python train.py --arch="unet" --model="text-conditioned image diffusion model" --dataset="photos with spoken descriptions (Open Images, Localized Narratives)" --train_examples=203450 --image_size=32 --horizontal_flip=true --conditioning="text" --objective="v" --cond_dim=128 --tokenizer="word" --vocab_size=4585 --text_encoder_width=256 --text_encoder_layers=8 --text_encoder_norm="rmsnorm" --text_encoder_norm_position="pre" --text_encoder_activation="geglu" --text_encoder_mlp_ratio=2.67 --text_encoder_head_dim=48 --text_encoder_fused_qkv=true --text_encoder_bias="none" --text_encoder_qk_norm=false --text_encoder_parallel_block=false --text_encoder_inner_norm=false --text_encoder_positions="learned" --cond_dropout=0.2 --norm="groupnorm" --activation="elu" --weight_standardization=false --widths=[64, 64, 128, 256] --blocks_per_level=3 --scale_shift_norm=false --attention=true --upsampling="nearest_conv" --init="orthogonal" --residual_init="none" --optimizer="muon" --muon_scale="original" --lr=0.0097 --momentum=0.98 --nesterov=true --orthogonalizer="newton_schulz_5" --adamw_lr_other_params=0.0009 --grad_clip=1.0 --steps=6500 --batch_size=128 --epochs=4.1 --lr_schedule="wsd" --decay_fraction=0.4 --final_lr_fraction=0 --warmup_steps=130 --weight_decay=0.03 --adamw_weight_decay_other_params=0
Rows from block 5 of the denoiser of a small text-conditioned image diffusion model, named by matrix and row number. Rows with one number belong to one channel. Each number is 50 + 10 x the weight over its row's rms, rounded and kept within 0 to 99. All counts start at 0.
After each channel's rows are labels from the 100 images, of 14976 (inputs lightly noised), where the channel reaches its highest value: "patch colour" is the nearest of a few named colours to the mean colour under the peak. Only what is clearly more common there than usual is listed. The data: photos with spoken descriptions (Open Images, Localized Narratives).
# convs0: first 3x3 conv (model.enc.1.2.convs.0.weight, 64x64x3x3, each kernel summed), inputs 0-63
# convs1: second 3x3 conv (model.enc.1.2.convs.1.weight, 64x64x3x3, transposed, each kernel summed), outputs 0-63

convs0.26:51 59 52 45 58 47 64 48 52 52 39 55 38 58 58 40 84 60 57 57 46 56 40 42 50 58 90 53 46 51 43 48 78 38 45 48 50 51 55 61 47 47 46 53 53 48 56 48 61 51 58 55 37 62 42 52 58 44 41 58 61 54 52 54
convs1.26:49 41 43 52 63 52 60 67 61 56 53 41 51 61 58 43 26 45 51 55 68 57 70 48 47 43 18 64 31 58 59 38 49 42 47 48 66 49 60 31 60 48 52 46 41 47 57 48 56 51 42 44 54 63 49 48 36 60 56 51 43 43 55 42
patch colour: black

convs0.60:60 36 41 59 37 45 44 51 45 49 60 52 76 46 59 70 46 48 45 51 55 38 48 68 47 48 44 36 44 45 44 72 58 47 50 37 45 44 51 61 50 28 50 59 76 49 36 50 65 68 51 35 59 50 44 50 46 38 51 47 46 45 60 50
convs1.60:58 48 58 63 81 51 59 50 65 41 57 49 50 49 46 59 48 42 43 38 58 54 37 56 45 45 47 60 32 45 46 54 19 51 47 48 52 44 59 54 35 60 38 42 38 34 53 52 55 46 55 55 42 63 46 51 53 46 54 59 47 34 71 32
patch colour: grey

convs0.59:46 43 52 60 38 31 49 60 32 53 69 45 87 57 52 60 34 56 53 38 47 67 52 66 54 56 68 48 54 46 57 45 47 56 54 48 49 38 55 57 54 45 47 60 60 56 45 35 47 56 37 45 43 46 64 49 48 49 61 55 64 63 52 50
convs1.59:60 50 58 50 69 60 53 45 63 34 63 53 33 33 34 52 44 48 41 39 59 42 40 65 52 46 36 53 35 35 29 59 44 50 52 48 59 54 39 52 36 47 57 54 31 56 40 53 59 62 72 46 46 54 43 38 42 67 46 42 48 47 54 47
patch colour: white; pink

convs0.23:53 61 44 63 57 32 50 35 65 62 54 38 35 48 58 40 62 63 53 57 42 57 36 41 67 56 58 45 62 45 76 36 62 40 51 38 51 39 51 47 43 59 49 44 69 55 49 54 61 52 56 54 56 44 41 71 55 53 56 61 63 45 45 57
convs1.23:44 58 58 66 47 58 71 71 52 44 64 46 36 50 63 55 30 41 50 53 54 55 66 57 51 60 49 58 42 51 37 61 31 56 56 56 62 52 70 62 41 46 47 45 44 46 58 47 59 35 43 50 46 50 66 54 51 53 61 62 29 43 43 62
patch colour: black

convs0.36:57 46 58 45 38 52 57 46 38 51 48 45 37 59 58 38 73 62 71 55 61 42 46 53 52 59 41 46 50 47 59 62 70 53 53 45 49 57 46 46 47 60 49 70 38 42 69 63 50 32 64 63 38 43 66 60 57 48 69 58 55 50 51 57
convs1.36:57 52 33 59 66 34 50 52 67 57 57 74 59 58 62 65 39 47 37 44 41 66 68 50 53 51 48 53 41 45 41 39 39 55 47 47 40 42 46 33 59 41 53 36 69 53 47 36 50 65 29 50 60 60 50 42 48 54 47 43 41 56 56 48
patch colour: black

convs0.20:35 49 46 41 58 44 46 59 35 54 72 49 30 74 34 47 61 55 48 38 40 65 36 59 68 53 39 48 37 43 47 34 60 30 57 46 60 62 48 41 52 43 49 36 48 45 56 50 49 61 32 47 48 38 44 52 40 54 49 47 47 48 41 45
convs1.20:64 83 59 57 49 50 52 52 48 63 66 58 66 37 46 45 43 56 46 46 59 40 60 48 42 42 76 49 43 43 58 53 50 41 44 53 55 31 56 71 41 60 47 56 53 60 30 51 44 52 64 37 44 54 57 54 46 41 39 49 48 41 54 44
patch colour: white

convs0.53:57 48 59 49 57 52 47 37 55 54 64 38 52 51 50 38 82 78 51 50 47 73 40 66 43 64 44 52 45 53 52 66 27 59 54 51 54 42 43 46 37 51 52 50 35 51 57 56 55 58 47 37 61 58 52 60 52 54 52 52 57 66 50 47
convs1.53:39 51 37 40 49 50 42 50 48 36 29 55 53 65 45 52 40 46 44 55 48 31 49 53 62 45 32 40 46 30 55 42 28 50 59 61 63 55 70 68 47 53 53 53 63 53 60 50 64 46 57 61 39 48 54 68 63 48 64 52 45 47 41 40
patch colour: white

convs0.58:49 44 55 50 54 40 63 54 58 48 29 57 29 30 61 50 44 28 52 41 44 32 44 42 58 50 22 49 47 42 42 18 49 47 53 46 63 53 46 31 45 47 50 61 51 48 47 42 50 42 49 54 52 48 55 60 54 49 63 63 51 50 53 51
convs1.58:38 58 30 40 52 70 41 50 39 63 27 47 43 58 48 49 43 56 52 43 36 64 45 49 64 40 42 25 50 38 65 50 66 48 40 49 45 39 47 70 55 48 55 28 43 55 48 59 53 53 52 50 52 41 45 53 44 66 46 39 45 57 58 43
patch colour: black

convs0.2:41 44 34 51 22 44 34 43 34 51 77 41 57 49 42 61 44 50 61 48 74 55 50 59 47 48 42 54 42 55 33 60 53 55 61 56 37 53 50 48 58 71 52 56 53 59 58 55 37 42 47 49 52 64 55 36 48 35 56 44 55 40 56 42
convs1.2:59 67 39 61 42 43 46 36 69 37 46 43 37 35 66 42 67 79 54 69 54 55 56 57 41 54 45 63 36 33 52 45 66 45 44 51 45 52 48 53 52 37 34 51 41 46 53 51 46 41 46 48 54 45 38 55 58 48 49 56 65 42 48 56
patch colour: white

convs0.11:44 50 68 39 66 57 46 46 47 60 53 59 60 42 66 36 41 85 48 56 49 33 44 56 35 77 48 45 46 72 41 41 44 53 53 55 39 52 48 48 60 46 43 57 54 49 47 62 48 54 49 34 52 47 49 42 41 47 43 43 49 39 62 53
convs1.11:52 33 55 44 45 58 50 50 59 34 38 47 53 56 75 40 78 42 42 40 36 50 42 46 45 56 59 32 42 63 42 50 48 48 40 44 41 58 27 48 51 40 61 36 36 50 48 57 52 67 53 47 48 43 49 55 40 71 48 50 49 58 62 52
patch colour: pink

convs0.14:46 40 31 54 37 31 38 49 59 42 62 36 45 30 30 55 59 31 55 30 58 40 48 51 54 21 32 44 59 44 62 46 56 47 51 40 56 51 55 58 46 42 44 51 38 38 57 53 56 40 44 52 55 51 48 55 57 47 41 50 50 38 45 58
convs1.14:60 53 71 64 55 46 42 53 47 52 53 58 47 56 62 58 11 69 48 56 58 52 67 61 60 65 46 59 62 61 72 65 48 42 42 56 45 51 48 51 52 51 49 63 49 45 46 53 47 47 64 45 53 35 44 36 49 45 48 51 40 56 52 52
patch colour: grey

convs0.16:38 48 65 46 51 48 43 59 58 52 59 46 48 54 31 55 42 70 37 53 58 48 52 55 63 45 63 52 71 54 45 58 29 41 47 58 51 69 41 55 42 57 35 38 57 52 59 68 53 51 51 35 54 23 47 33 56 49 53 46 48 38 51 42
convs1.16:58 70 42 58 44 46 47 45 58 34 50 47 51 53 62 46 67 43 41 52 40 57 39 46 49 65 27 52 28 26 42 45 56 43 45 44 40 41 58 48 58 28 56 44 56 56 49 41 49 67 53 56 52 55 44 70 40 62 43 62 64 60 48 49
patch colour: pink