config.toml
dataset = "photos with spoken descriptions (Open Images, Localized Narratives)"
image_size = 32
text_encoder_inner_norm = false
norm = "groupnorm"
blocks_per_level = 3
muon_scale = "original"
learning_rate = 0.0097
orthogonalizer = "newton_schulz_5"
adamw_lr_other_params = 0.0009
Rows from block 13 of the denoiser of a small text-conditioned image diffusion model, named by matrix and row number. Each number is 128 + 24 x the weight over its row's rms, rounded and kept within 0 to 255. All counts start at 0. Numbers have three digits each. After the name is the row's rms in percent of the matrix's.
Before each channel's rows are labels from the 100 images, of 14976 (inputs lightly noised), where the channel reaches its highest value: "colour at peak" is the nearest of a few named colours to the mean colour under the peak. Only what is clearly more common there than usual is listed. The data: photos with spoken descriptions (Open Images, Localized Narratives). In brackets: how many of the 100.
# convs0: first 3x3 conv (model.decb.0.0.convs.0.weight, 128x256x3x3, each kernel summed), inputs 128-255

colour at peak: pink (27)
convs0.112 114:187127160100119149132141130097183123158155097077203177158119156167122177121152132157120138163089134103207157121122122160150121109149160163125151114152147170155147146122137146110071121168113128089165123135117110152159171153169155147125155133151112144133117105125123121151158100104107123106160176097125179158152121112183165110144111128120135117168163135170128125151088140145131140110137

colour at peak: black (39)
convs0.108 118:106102134127164085105151123128101143156098196174092106145090098062135088155129100069145122108142143133134095106109102124139116143120127072135135118135167139170149135089076123117172120078124126125106158141125161159113172151088155141141114068112130180127128116127105134149149149123133132087107182179123104113127117121062130114114116132106131154095127105093100135154148125116112122187126

colour at peak: white (27)
convs0.11 088:178127133173116085140088104136107131132097163128137115158132141149141165099166093119161138168091133113154127099097105159094092119133157108134136084118133115133137116103157130149131111114145148088125118141158144081105123112125080122130135137120104132147141147137124154118109111149126118148109132168139096198118122119203149140150130132126167091112142178101089159120081110145129117117160

colour at peak: black (41)
convs0.116 102:133136096152129127118118201143074117140164108105092130080107092109167092117109117109109108092125134144113117166129097103111134121134133138145084106093108127148165098092092125135138169092114152131123113160095118165114124102120181120163121109131151136146175104172169132088116164103106128109113176157104112133111144178095159108143146101109142109099138118130119100131114109174125108118128

colour at peak: black (41)
convs0.25 089:084137123088147139123152157111108136131109136124086168139065120092092119095123121098139078106112104097169091137117135121122129128129115066133122150102107078095100127112125158124119140139108094174121113157091151180124152174169175127134127134126168122134147177173127078119147153107083105145104162144149106149149121144093101122101130130163099156114124155179146154131124128190124156112110

colour at peak: black (37)
convs0.15 106:136108142161119164109129100091138113095122145191157150099091110134152130153144109132149123114140130127186172122113090131153089129127165133134147125113113150159185107086121119111159107148139118135111133149124141134103120085076147118108095087151147129118113141144096132127117174127091105161134155219118069166105132105105164096100096095179113108078097118128097104109129109138110131141137

colour at peak: black (40)
convs0.51 110:124140114098117114169130124106128102097093121140136096138157144158073141124160161141154123101138118138124130140100113115119150148127110124116127099106090105148062196116143148131118122093152096129097159123112136131150078158159155161110096102125159137100133124187121104143129177141045116149126185146101050094101139130104141090108101152120027156104068116107069139098141147083112120156128

colour at peak: white (56)
convs0.118 083:128138133142123097100148116148172173101113137107126138112147134168123112084181153182156168174150144118118175175098156126154140142157127187098127128137152138125141155165159151169091137156178105121122147116161103148170133131165166119115146118148102135132146140105148165142116116144163159088164074123133126123173155169194134142163130140128097112154120159101128089151118086098118113115120

colour at peak: grey (65)
convs0.36 102:125130113123136137149138144179136153143145171092116121180103165168173143160132117121151161114130114110100091163128104115118102129091111079120159126142160158101149180135110105152208108140140112118144134164104161157112145133145146119098140118154119109090101135140128127154088146133120123130101136096122138148127099134091147077132061097101153091103124131129141132152121103062127135138112

colour at peak: white (28); pink (28)
convs0.104 104:120136136152116140155176169153133104145116159194116165170130118149161133116147169159121111125127113160211120137115127159149116129178190125150105134150148163139105127179140122127140141155107113109165146166103167174144139142115152142086117114169084143141138097082123113171150133088132142119161144129109138131139121177105110109171136087088089121112120146114112097119094136049076122140117

colour at peak: black (37)
convs0.23 099:115142099104117149114100081111138160084111158124113151070113159129110154121102115112113129136134118098138139111113146113103137114118064131094123157090086093079137077148140131127117116104118051113110105151140141115084097098123145110147161119114139088146110112114119126185095148129118155166102141156145139116173130127097064135163162183118182093134103079109086140145079085155146156135154

colour at peak: grey (68)
convs0.27 114:117167105141158090129122184083169139138087149153173121152199127142150092114112144139136148151135161143116153149116132112119182098119118191116122159158126081110157201141165155153139109143149119130143165114122102093188127084119072107105109126136117117126128102167068124119095082143084104127123109139088115166113135133163165108092088124146116130147145123063132149081153117152145116177148

colour at peak: brown (61)
convs0.121 097:097139093122090099063105134132114139073112155110106125090113093119122068164119108141158109129128097096125150093123110062094131135125114134117148126119111139123145132099152132102143098107153126141116130146157150164128091128146105131156109161112128145142146119127144139173111119121108142105165155192145067104126128138117125153124159177110108119142105116131107163109144158140113105129139

colour at peak: pink (27)
convs0.90 077:130129122134107102107145145145113147144116181135164087144130124112160146106168138112120147122136132188126163136155116122132145124149126166146140139116146116191106144145119134138140146136132115165145091148083134132134153124159103107114069142096092107120110130126097083074090092133165127130115115132089116123133129076181082133081137115163162142089117127141155107112112107130045104082121

colour at peak: black (82)
convs0.106 104:048098125122125069102067059116102148117070154124041084129127096096105111152133151115129106118106166145080137120110094104169133101142091115130108159149108099091125115098143147147186116133097083124108133106179150112152115153142167101124116076145157111126119115150109128124148108135099151145145088154103122148125140117182152141119137076168098111106081150072092144105108113115146153113165

colour at peak: white (68)
convs0.91 104:131140132166129122142158101135157137160164134172167148146166168162131157118148132108145186149106158114118171136150165125165122140106106151132190129097114143144146151151125118108082156107136129141105099160134130075140105107160123096073140086133110107107143141117108105129101098120144080138096083101147103116157145089141082141111120080164187132108120121151107104164096125116091108137118

colour at peak: black (40)
convs0.122 098:121148109161111092133128174128094141157186104034130147108149138161136146189120115108137120110116136116146115146136106145139092141093114127111137123131115147102174150179107080150116126153152156094102114136111137132095087103143130122119170148144125119093133131101132117115086119103115100125153145137159103138116145117201138119121141129113136136115130133151086100137126126112086105089118

colour at peak: pink (27); white (26)
convs0.29 107:157107139149169155128139105093201128100162067118144147116179173148064171085126126129107141151096158137194172157156151147109141134132147151124155125146131132116141145136145113123075142134111150124115134165175160159142099138115102137144185133167133158145132158113147145175107136155097127167120166144154110170171167053162105132126113144174188132097155139168103174122148124205113171107148

colour at peak: black (33)
convs0.127 080:104172134131122105100118142161142130144115133090132126181139125152156130126149175161112138140131111102101103120148139109146154126145171135129137102129196117126147154185114141154118125160160116142165157147094117115161154160114114115126119129084134129153160167111151147115142090132098170106144073079141155091165149195161132122148130143069126138102142122118131114122151195130088137165129

colour at peak: white (39); pink (31)
convs0.9 113:174124144198136129144176137164196134145157111196158134134120136161153165121139118107150171150111178145209132167140085144159124123106151151174153139101104169122182145139102104120102124108095147140174112112160119141139140133116090103121109102145078147148137137078117130101118141119153117116133090148106167131122140130117094120105110100172106114133110116147152090116146131108132126096130

colour at peak: white (34); pink (30)
convs0.6 098:114093130138088136104119083119063113098095140199155110087129120126156130107125150140112101152152126108159107109127088088123124151108139100159106084112101137142116082117131150113120121104155112073114110077077135098103114128105084152097102093071121096130105161102148157088104109177107124119124113144108115090081089105093117126109105128099114087086075129086123123121098130133128134109142

colour at peak: black (38)
convs0.67 079:157104164158175138123089100162138147123112149160105172127160140125107127125111131144127126110109128156167157154131126190099170145131174130135125148188125071136112160153178165129114111160133145174113131116118152133138107154126125115179119077144138110080101135126090163084176127148099125166098139180124121098128079138116167110120082079106085138082085131095137090116119135122108154122106

colour at peak: white (40)
convs0.101 103:126113137161161167141134184100082122117093074160129138105214166145106097121127137128137100137158074129112167148136138096131171147167148149144155186173145108103100190133151164143099125144173094108121150090100113090103101096120101120135123105092140100117128156127125150092119160117108102096102130108121077116093127127147109134096145116153094125072116117099112110097127122153141116133090

colour at peak: black (93)
convs0.123 102:151124121120152111118178192170119129141125193089107119170062131117160096145153153091169105080144143102084138070118125122168104159108113103134138109154122121160113125112124102121174139079129149103156121137112151184122137152066138156142076103150143140126128101096140087124147120129114156089096125083111118111140149080062102076082097162116106157089101109145124066140164098093108116142121

colour at peak: white (45); pink (30)
convs0.69 109:162121155120148153138118104135068113103184103155154111104183099144123138140177099098114144117109121123153111131118141111148132098109141106112142127118104167155149091144140127094086103081123137143089146119112099092141123099137140096101117106132111152125173136068119081106147156129091072095070104154104090116119100083114121109116130087087142141074129105151116125120127117179126123084090

colour at peak: black (64)
convs0.38 100:165137122148156122160134119135108145153118153162081113082168150169133156148151111127129124150111090162163154137128143156156123115132130167165117111168157126137096160156151138145143160117123146147101120102129129138140166133161138119110173105118127115096133119181134150103127193137075113131160153174135133111129067153129173111112157123189135134124056113084093161116141159163127140111108

colour at peak: black (32)
convs0.7 101:127115092111143129083067103081098140093100149189095141093129086101099119104133129093096114107117098141106109076147115077084124137094102138124097081099079093162138144099106122097120133152128119137101094096142138125159120125146125097113118149108136114135146121197136122105159148182144134183138149171137128138118091186185158156138162163170117097122119152153174145088151159150102111098131

colour at peak: grey (60)
convs0.89 096:098111141109128112142130108140111124125123143131105151149142089144126157154101126141122107128151118148137124110098127133101131157126129151139137111176125125120137109130121164146132141142103118146133157148154170176121130146169149198202117147157177130097119134213155179120162157156084186169166203135139141162130163117128206135160170152096126106153080151061113172157082144105121155149167

colour at peak: white (29); pink (25)
convs0.109 107:123159156118140145156182147129139158176142187199194152153171127134171127139192139149153173143132153163169127116167118112154142117187165122135136158169131172182174148146123144167160120140121120133141154102105102108158146149092114118084069090109112132124079122119104147141128085092151134093119171118104105126103079148145125096105109096120117138134127100071137082102135126084088088178112

colour at peak: grey (60)
convs0.74 082:117147083100098108053166106155138115106125121175103141135066141074173106076167133176091130128156136110161154118107144080105101150117099155145106151113108146138103139122119108147139126119120073134148105142143058117108087091148140145113104098063077125120179134116149148145150130158072150110137131163117174126168156110129137123138123077141164130103129101118164127134152112127102114136103

colour at peak: white (69)
convs0.61 087:137093139165089164152144101132108091123089125108123107132191169184145127113125112127156123144109120099144086194084114110135169091139091139074158150101079083122131143167167125134124118124126084146076149143124110086128144153151134129108143162145109139146124161131145091141148093140139148117129128148147125129145145144152109104167126155166076117129162147177161092137147132149167161141132

colour at peak: black (42)
convs0.76 099:126122113087109129118133122152112124117102138104112091151154126127103106118061140107101092153099112089112124103108132166136100132106089102161114112124127117141073127116098106114081114130132115164144166150132168171146159148156098143159140164141116104131160165102155152139156176142196132120149150124153135106152156153129080111139154170143131162152166130183156157148135152157180170113162