Weights of a small text-conditioned image diffusion model: text encoder layers 8, text encoder norm rmsnorm.
Rows from block 13 of the denoiser of a small text-conditioned image diffusion model, named by matrix and row number. Rows with one number belong to one channel. Each number is 128 + 32 x the weight over its row's rms, rounded and kept within 0 to 255. All counts start at 0. Numbers have three digits each. After the name is the row's rms in percent of the matrix's.
After each channel's rows are labels from the 100 images, of 14976 (inputs lightly noised), where the channel reaches its highest value: "top examples" is what is common among them; "colour at peak" is the nearest of a few named colours to the mean colour under the peak. Only what is clearly more common there than usual is listed. The data: photos with spoken descriptions (Open Images, Localized Narratives). In brackets: how many of the 100.
# convs0: first 3x3 conv (model.decb.0.0.convs.0.weight, 128x256x3x3, each kernel summed), inputs 0-127
# convs1: second 3x3 conv (model.decb.0.0.convs.1.weight, 128x128x3x3, transposed, each kernel summed), outputs 0-127

convs0.74 082:099103177155126181113096098164142106175144124115086138092109133144097146097146109146080087136110134138134097117123141131145072140101152159098109140121120158131107081107097125134120158112108110186133125086178128126111135146092163109096110177130084095037108159119163148148113139109111126101063104099163135165121137146110113168136135098111102100150164137114138150120149147172097137144141
convs1.74 069:103059125172113074110109077126137147090132093102128124118132109093102138087149109069152138066088085152153186103114180106132113073172095102139115098147121123079145099125095102086085093181102129110111144078158104141118079137168130074112064126167180164152141147124174152158175121147123160123085120138121154111098113148150169152115154203044073122143159131146130105123102122207084154106139
top examples: text has "grass" (26)
colour at peak: grey (60)

convs0.121 097:124146132123145160074134179110168093147158102191102119164146160137104127123150132147142134129163151101111110148164139160101120067085167118119121101121111135135086102120173092134170133150143083025126133122120139153059084173104137107124089140116098085154000084103113088165160138118077152077126102122136065116123134162080106088128141124147108132063062125128130130106114136122091125092129
convs1.121 100:105159159135118118154097149087132142091102181164109137093134108111118142169110053139128055066173131116089240088158072156089102103035152120131102139197127160150096121127146097141156169172112135158156137137164102126160127150128133163144069167093125184134101112125184148127133087096149131155128128112164133152091145139138127165079161142161128176144153094094113167113058128116115165124106
top examples: text has "sky" (77); text has "trees" (61); text has "grass" (34); text has "plants" (26)
colour at peak: brown (61)

convs0.112 114:073120172123136109089111133084155184132110124139168142113155085117107096141149095142125104169179138082094128102203134130106147112113136092133134090138136115174084096147102106172132069127132098141108143166124103162105106150117157137132119161143131102175087108158079118149112093077112102177148117135129111123121118092152094131133141159147157091091144156093175136154124122141139105143127
convs1.112 104:139107148136122152133116141125090150095203168166178164075138119106121156144102167155070133095124154180210151095160181171139110137132152115127092128032132081153193135167106098098131149108155189146092177149056125113142090132123151103079093142106086139170169128105139117151111100101158066162181087088169112145118133142129133144152123121152113116134042157165108168129147155165116142132131
top examples: text has "white" (31)
colour at peak: pink (27)

convs0.16 100:184114126123082109134109128139151124113090107127143088103135134125144129112149124138117151144157129118070142100155145125090108123085115165150098141095120127109150118121093107140119079102089134144112114090116049111140104091099097124105118132127139120127132186145134075161127078113121155164135119084115158130116120100130112139106160139072140050128049103097137148122109097128132121125128
convs1.16 084:146124113109143107159142097135131051120095158079073101177162054177125174134110175117105147184108155146145123042138114084107113131133107127114149098162074130107124092088108232081121025121119106057139105136121144129185176142138115094112143127095143057062126145106137116144116132096102138150150163136101115086126146120148090104132129155152135113135096057159131086132141120112134106131122
top examples: text has "dark" (35)
colour at peak: black (90)

convs0.23 099:098118108043128135121135125128164118131154173148136133103108179143113088114107133124089148156114090146104128126068116120134150163116134155157152163142137152142135106133102122137136138120135174111099151094158112114132103147114162112113117096158119156139080074025178095155172132109136114109092112097117162098108140156125086137141134154125074109113143092131135108122114047102114092115131
convs1.23 094:160138158107113110077114140161163170098112153171092124180118164178137138149149088105129133125123125100068152063101091120132141105129107120108075109097151117140046137094206143120129143112068119076168121124175106105154133120119122131129156148170129158180124073142101190136094179202182167141161121126103143161121096089124149148126202097101125152106154069164138192110065080157126106120105
top examples: text has "sky" (52)
colour at peak: black (37)

convs0.123 102:136110139117101164120090099102143155148138123128140102119153133169103106110107120087122114152101111153068125077129140125150123165165126149096124141135114097134076084085126129144095091161116127135133122112148118125115162147111178129083102140107131116109142145146121149169161113141134137189185154126122133147147087130149131147159143108136154069147083112147163143142121143128147136158132
convs1.123 101:149105110151193115135180113146089153135131123085149099095097089146132146097150142120128110141172151144089149110117151114156174143109091121104128105196170103079148168106127149117143138077117118079158129157161117129165124025196122140095103152161122128055124179189085117113111133116073129113108133126077057133148195100110122094118213107101157132154107145154172106100072164116125161069121
top examples: text has "dark" (32)
colour at peak: black (93)

convs0.108 118:072100095094113116063076121054091097127064105088122116132135159116107074105100154067098100102125108106093100134122144109122118105100110094118094102114121105108109106095115101105120112135118061140102105111087131117146102104097120089092100148114099104104093113109109075086126096091101165114130117128092128099144138118114125110099114104087147117116093134114090141123076116107096141158103
convs1.108 092:132210138161140107149145112148137149142121167146163128167110164180110112175158109104180136140186104111129091139142126131088157088114122120116082042136044091111070140097192111076108139132154120102136141093157085129131129050164133135101113131133120164060164149087162101126152099131091147149131126141093106175136127121127157110079173092162204185158122119122138135142099108211088095111100
top examples: text has "sky" (50)
colour at peak: black (39)

convs0.106 104:057099103120144121104153108120105075111129108114104124098098087158106124093156122121136123102101109134135124111090103093152103148149109107138107135117103155120125104139067157090127081100111147072130159107137098113104120125134097134112138104137116144102145103091116147136128103148149100112123142141100106151126094109125086094136107142125097174167079092153134127108103169121121098133123
convs1.106 082:146208139101109081129139197081105129138101200171160113125122172041137119136113049136144081174118093147118168101089135105155175148137111110141158148171085059142141084104131163126111141164113094162121133075141118134123158058073138121138136127162140099109096130137140142076160105122132129120126091150055149181111132146199125167109196111097144114111178121135095130120139135172096098118089
top examples: text has "sky" (63)
colour at peak: black (82)