Weights of a small text-conditioned image diffusion model.
Training: muon at rate 0.0097, 6500 steps, batches of 128.
Data: 203450 training examples, 4.1 epochs.
Rows from block 19 of the denoiser, named by matrix and row number. Each number is 128 + 24 x the weight over its row's rms, rounded and kept within 0 to 255. All counts start at 0. Numbers have three digits each. After the name is the row's rms in percent of the matrix's.
# emb: conditioning projection (model.decb.1.2.emb.weight, 64x128), inputs 32-63
emb.0 107:161104112059194160104155141140145110103096137140131156127162087122156124122177087161138130129149
emb.1 090:146126120162135139139130171160127138091118136069127161109157121131143109155106100103115116097122
emb.2 089:133142123147138182149128162157103107108128112122141182087144125128080143084102160159135166125149
emb.3 099:075138138159149110155087139122095156169132080126125115111145105124118140113088118100130171136109
emb.4 123:155139136089123119121133162066131123175132146103093145149112129139079140102158163145119147108127
emb.5 097:150129138109094132155166136143122138105134137162143144107132142153088145118104187103122121104155
emb.6 094:066102146123108159182097109159105144104124147143163107116131125113122132099175116121104139130115
emb.7 105:156126108136123113111133114119156133135139122101147093121123116112119138115119114141127082122104
emb.8 200:175127125101099106109155147067163129134130117135133128134142165146119111140101121113131112157115
emb.9 095:161138119137122145159071093108129131129120110116102084144116098141194090129142170124103146126125
emb.10 103:098134140148115103149108105176132133122147141159127079132086110126164132152119119094133149128145
emb.11 108:124132125121123166112167093133081096119120154198118087157115178100129081133188179186093146136092
emb.12 087:112111094108113122148130119148131112117110059108142123117115109116127138119160088153146083148056
emb.13 090:112131124142125109113101089149117125156135170149115146145090129110127138162099133120151151133170
emb.14 097:111150146173150115104076135148130148141149126105140181123140128151180157117077091087154084145151
emb.15 113:081130139161122116112163140115156135157130160136093146151132136101115128164125122148133111117143
emb.16 082:102138115145103107157128087147144124092128122122154160121125132135163092150143124141122153130103
emb.17 099:127116117139090127115120156150118115120125141138093166132111116101095122114140146144123169121123
emb.18 081:142129132094137123121126150090098122140132109141098138123141102133102141127142146066125153117183
emb.19 101:081156159140131118201093119123106137114153144136143119130128120121143111132106129067138157178131
emb.20 118:131138137067121137073147118109104143115123132120132141181141133132137109177109149188141074114107
emb.21 087:100103123126129103118132136169143129080125121153109126100121147122172150124095102160121181145112
emb.22 091:089133149120143157130092085140112099121141131155127110143121133120072136117102128144158162140107
emb.23 084:136137120129133122133154107111159123119124163123127135141148142137148149142133125136133111132158
emb.24 123:171117142149130154161113106100142131096114159122137081145109134158111087164173135115141105109097
emb.25 093:134147135136134151120147116166149138142132148136150111093120110135095141085103130157120144128141
emb.26 076:154113147157164101146139134145135137100138093149094124110134143090123106142138104129116184139158
emb.27 140:109112133115118126075146143103111107168143147092155128104135118140128151128115155129125067103103
emb.28 098:123117124123149126182108120098154127170123151128114141120156126145147128101165102100114150142139
emb.29 080:171153122083139157135158158168121130111158099120124110137156129126162144136171080075121094119168
emb.30 094:134112087186094102162136139150131118155105160092109122123126139117151135137110118127126167133148
emb.31 089:155142117159141104098112134125159130165106069149130160131108130103115147131145126125113074142125
emb.32 087:136149130112143101138099125151090129101141113124131112133164100105159135142098128150129097126154
emb.33 090:128143137136125140125105131156097136099136089108115087122154142112115115098163110139112135117120
emb.34 079:180128124153166138082119131113129103154136122110132128114146115132125135143153156145138145119103
emb.35 083:131099102156165124187120148155135149142116084108102153109158137142127123105159155092124109132105
emb.36 094:053112125171148098131124122140098118104119134161136149129135106146179141160124117143128151121152
emb.37 089:131104121072105151126118121148154125130100175107153112145103150091156128156102105173133122100134
emb.38 077:150113127138123142112130143154139126151117139134098141134125141134108121104131109103107140109157
emb.39 172:166137144116116110119152101073162143141124112147095108132115167150123109125128137102139134134104
emb.40 075:117138148172156135119162118114149117127151141112138102141116116141082162167142140094131148133141
emb.41 085:105124117122141110118126091151118101113126118139119159150068153096149088144125085166114067132152
emb.42 105:166127123147088145172118126121131122129130141114108144123120111138109140136134128171125139129106
emb.43 082:136128137158119129097126118168134131124132164164117126107144107144159144117135101103114118160127
emb.44 093:134130125114142180138160111114114097118120169144153129136102092127100128102118115110119140108141
emb.45 107:095110144075123121111141166083115133139126126082184139129161116133083093140111177180105152170125
emb.46 085:130126133185157088171085146110157148149145095148133139125117166126150149127099141122171106133158
emb.47 086:044155144123113124111111131144141152137130148142116088137114100127150137129131113078144126153117
emb.48 092:134132135127160146121095132116099127108128151142126128120150128146146108095117149129106170142113
emb.49 091:135107109078142141198142114140134107132123120110132130148139153133149113145122145125141084118151
emb.50 115:111122107089125131084129161178136112110115155108107120109168120140131147143147117159106135085129
emb.51 094:139128125105137156165148143127158118125117182163080162135132155122111116123107146098107132157169
emb.52 079:149094132155117145171131093119181120102123124131154166123094101085193124124136108135144149106148
emb.53 086:124124135106116082151092077143106149141129140138110131146095116156129132167174109104125173116146
emb.54 085:144141129204127102097089131144119128114138126107125077141104138121144117122182116056114141126116
emb.55 136:085150140076101137084121130112095142135142113121150088134108148131129140150124128171113139126130
emb.56 088:143151128143159172125086127086094134158123105129113119118146091121078120108144118096144122113145
emb.57 104:113150139149088089089128179108122127167148117127134131130161143122110139116111162152123118140155
emb.58 107:093141116100105116130146100103112156122116107113138139152118117124114111154093126145134074133133
emb.59 090:170107145133117124096159095119169120118130091143131106139130141125188122140065086097128147119105
emb.60 087:130109107133174119158145146168112116120145159136161180100122101126136132116095136128147124146105
emb.61 114:152103126125120152140125141171199122144120157161134113114122152126135138103158131180129115126104
emb.62 082:131137137112052115193154116146147112116096103134160099119115123130123146127125167163136096158067
emb.63 084:162137118155175121132159105135091141122125069096088140131147090141074133106097118034143116136125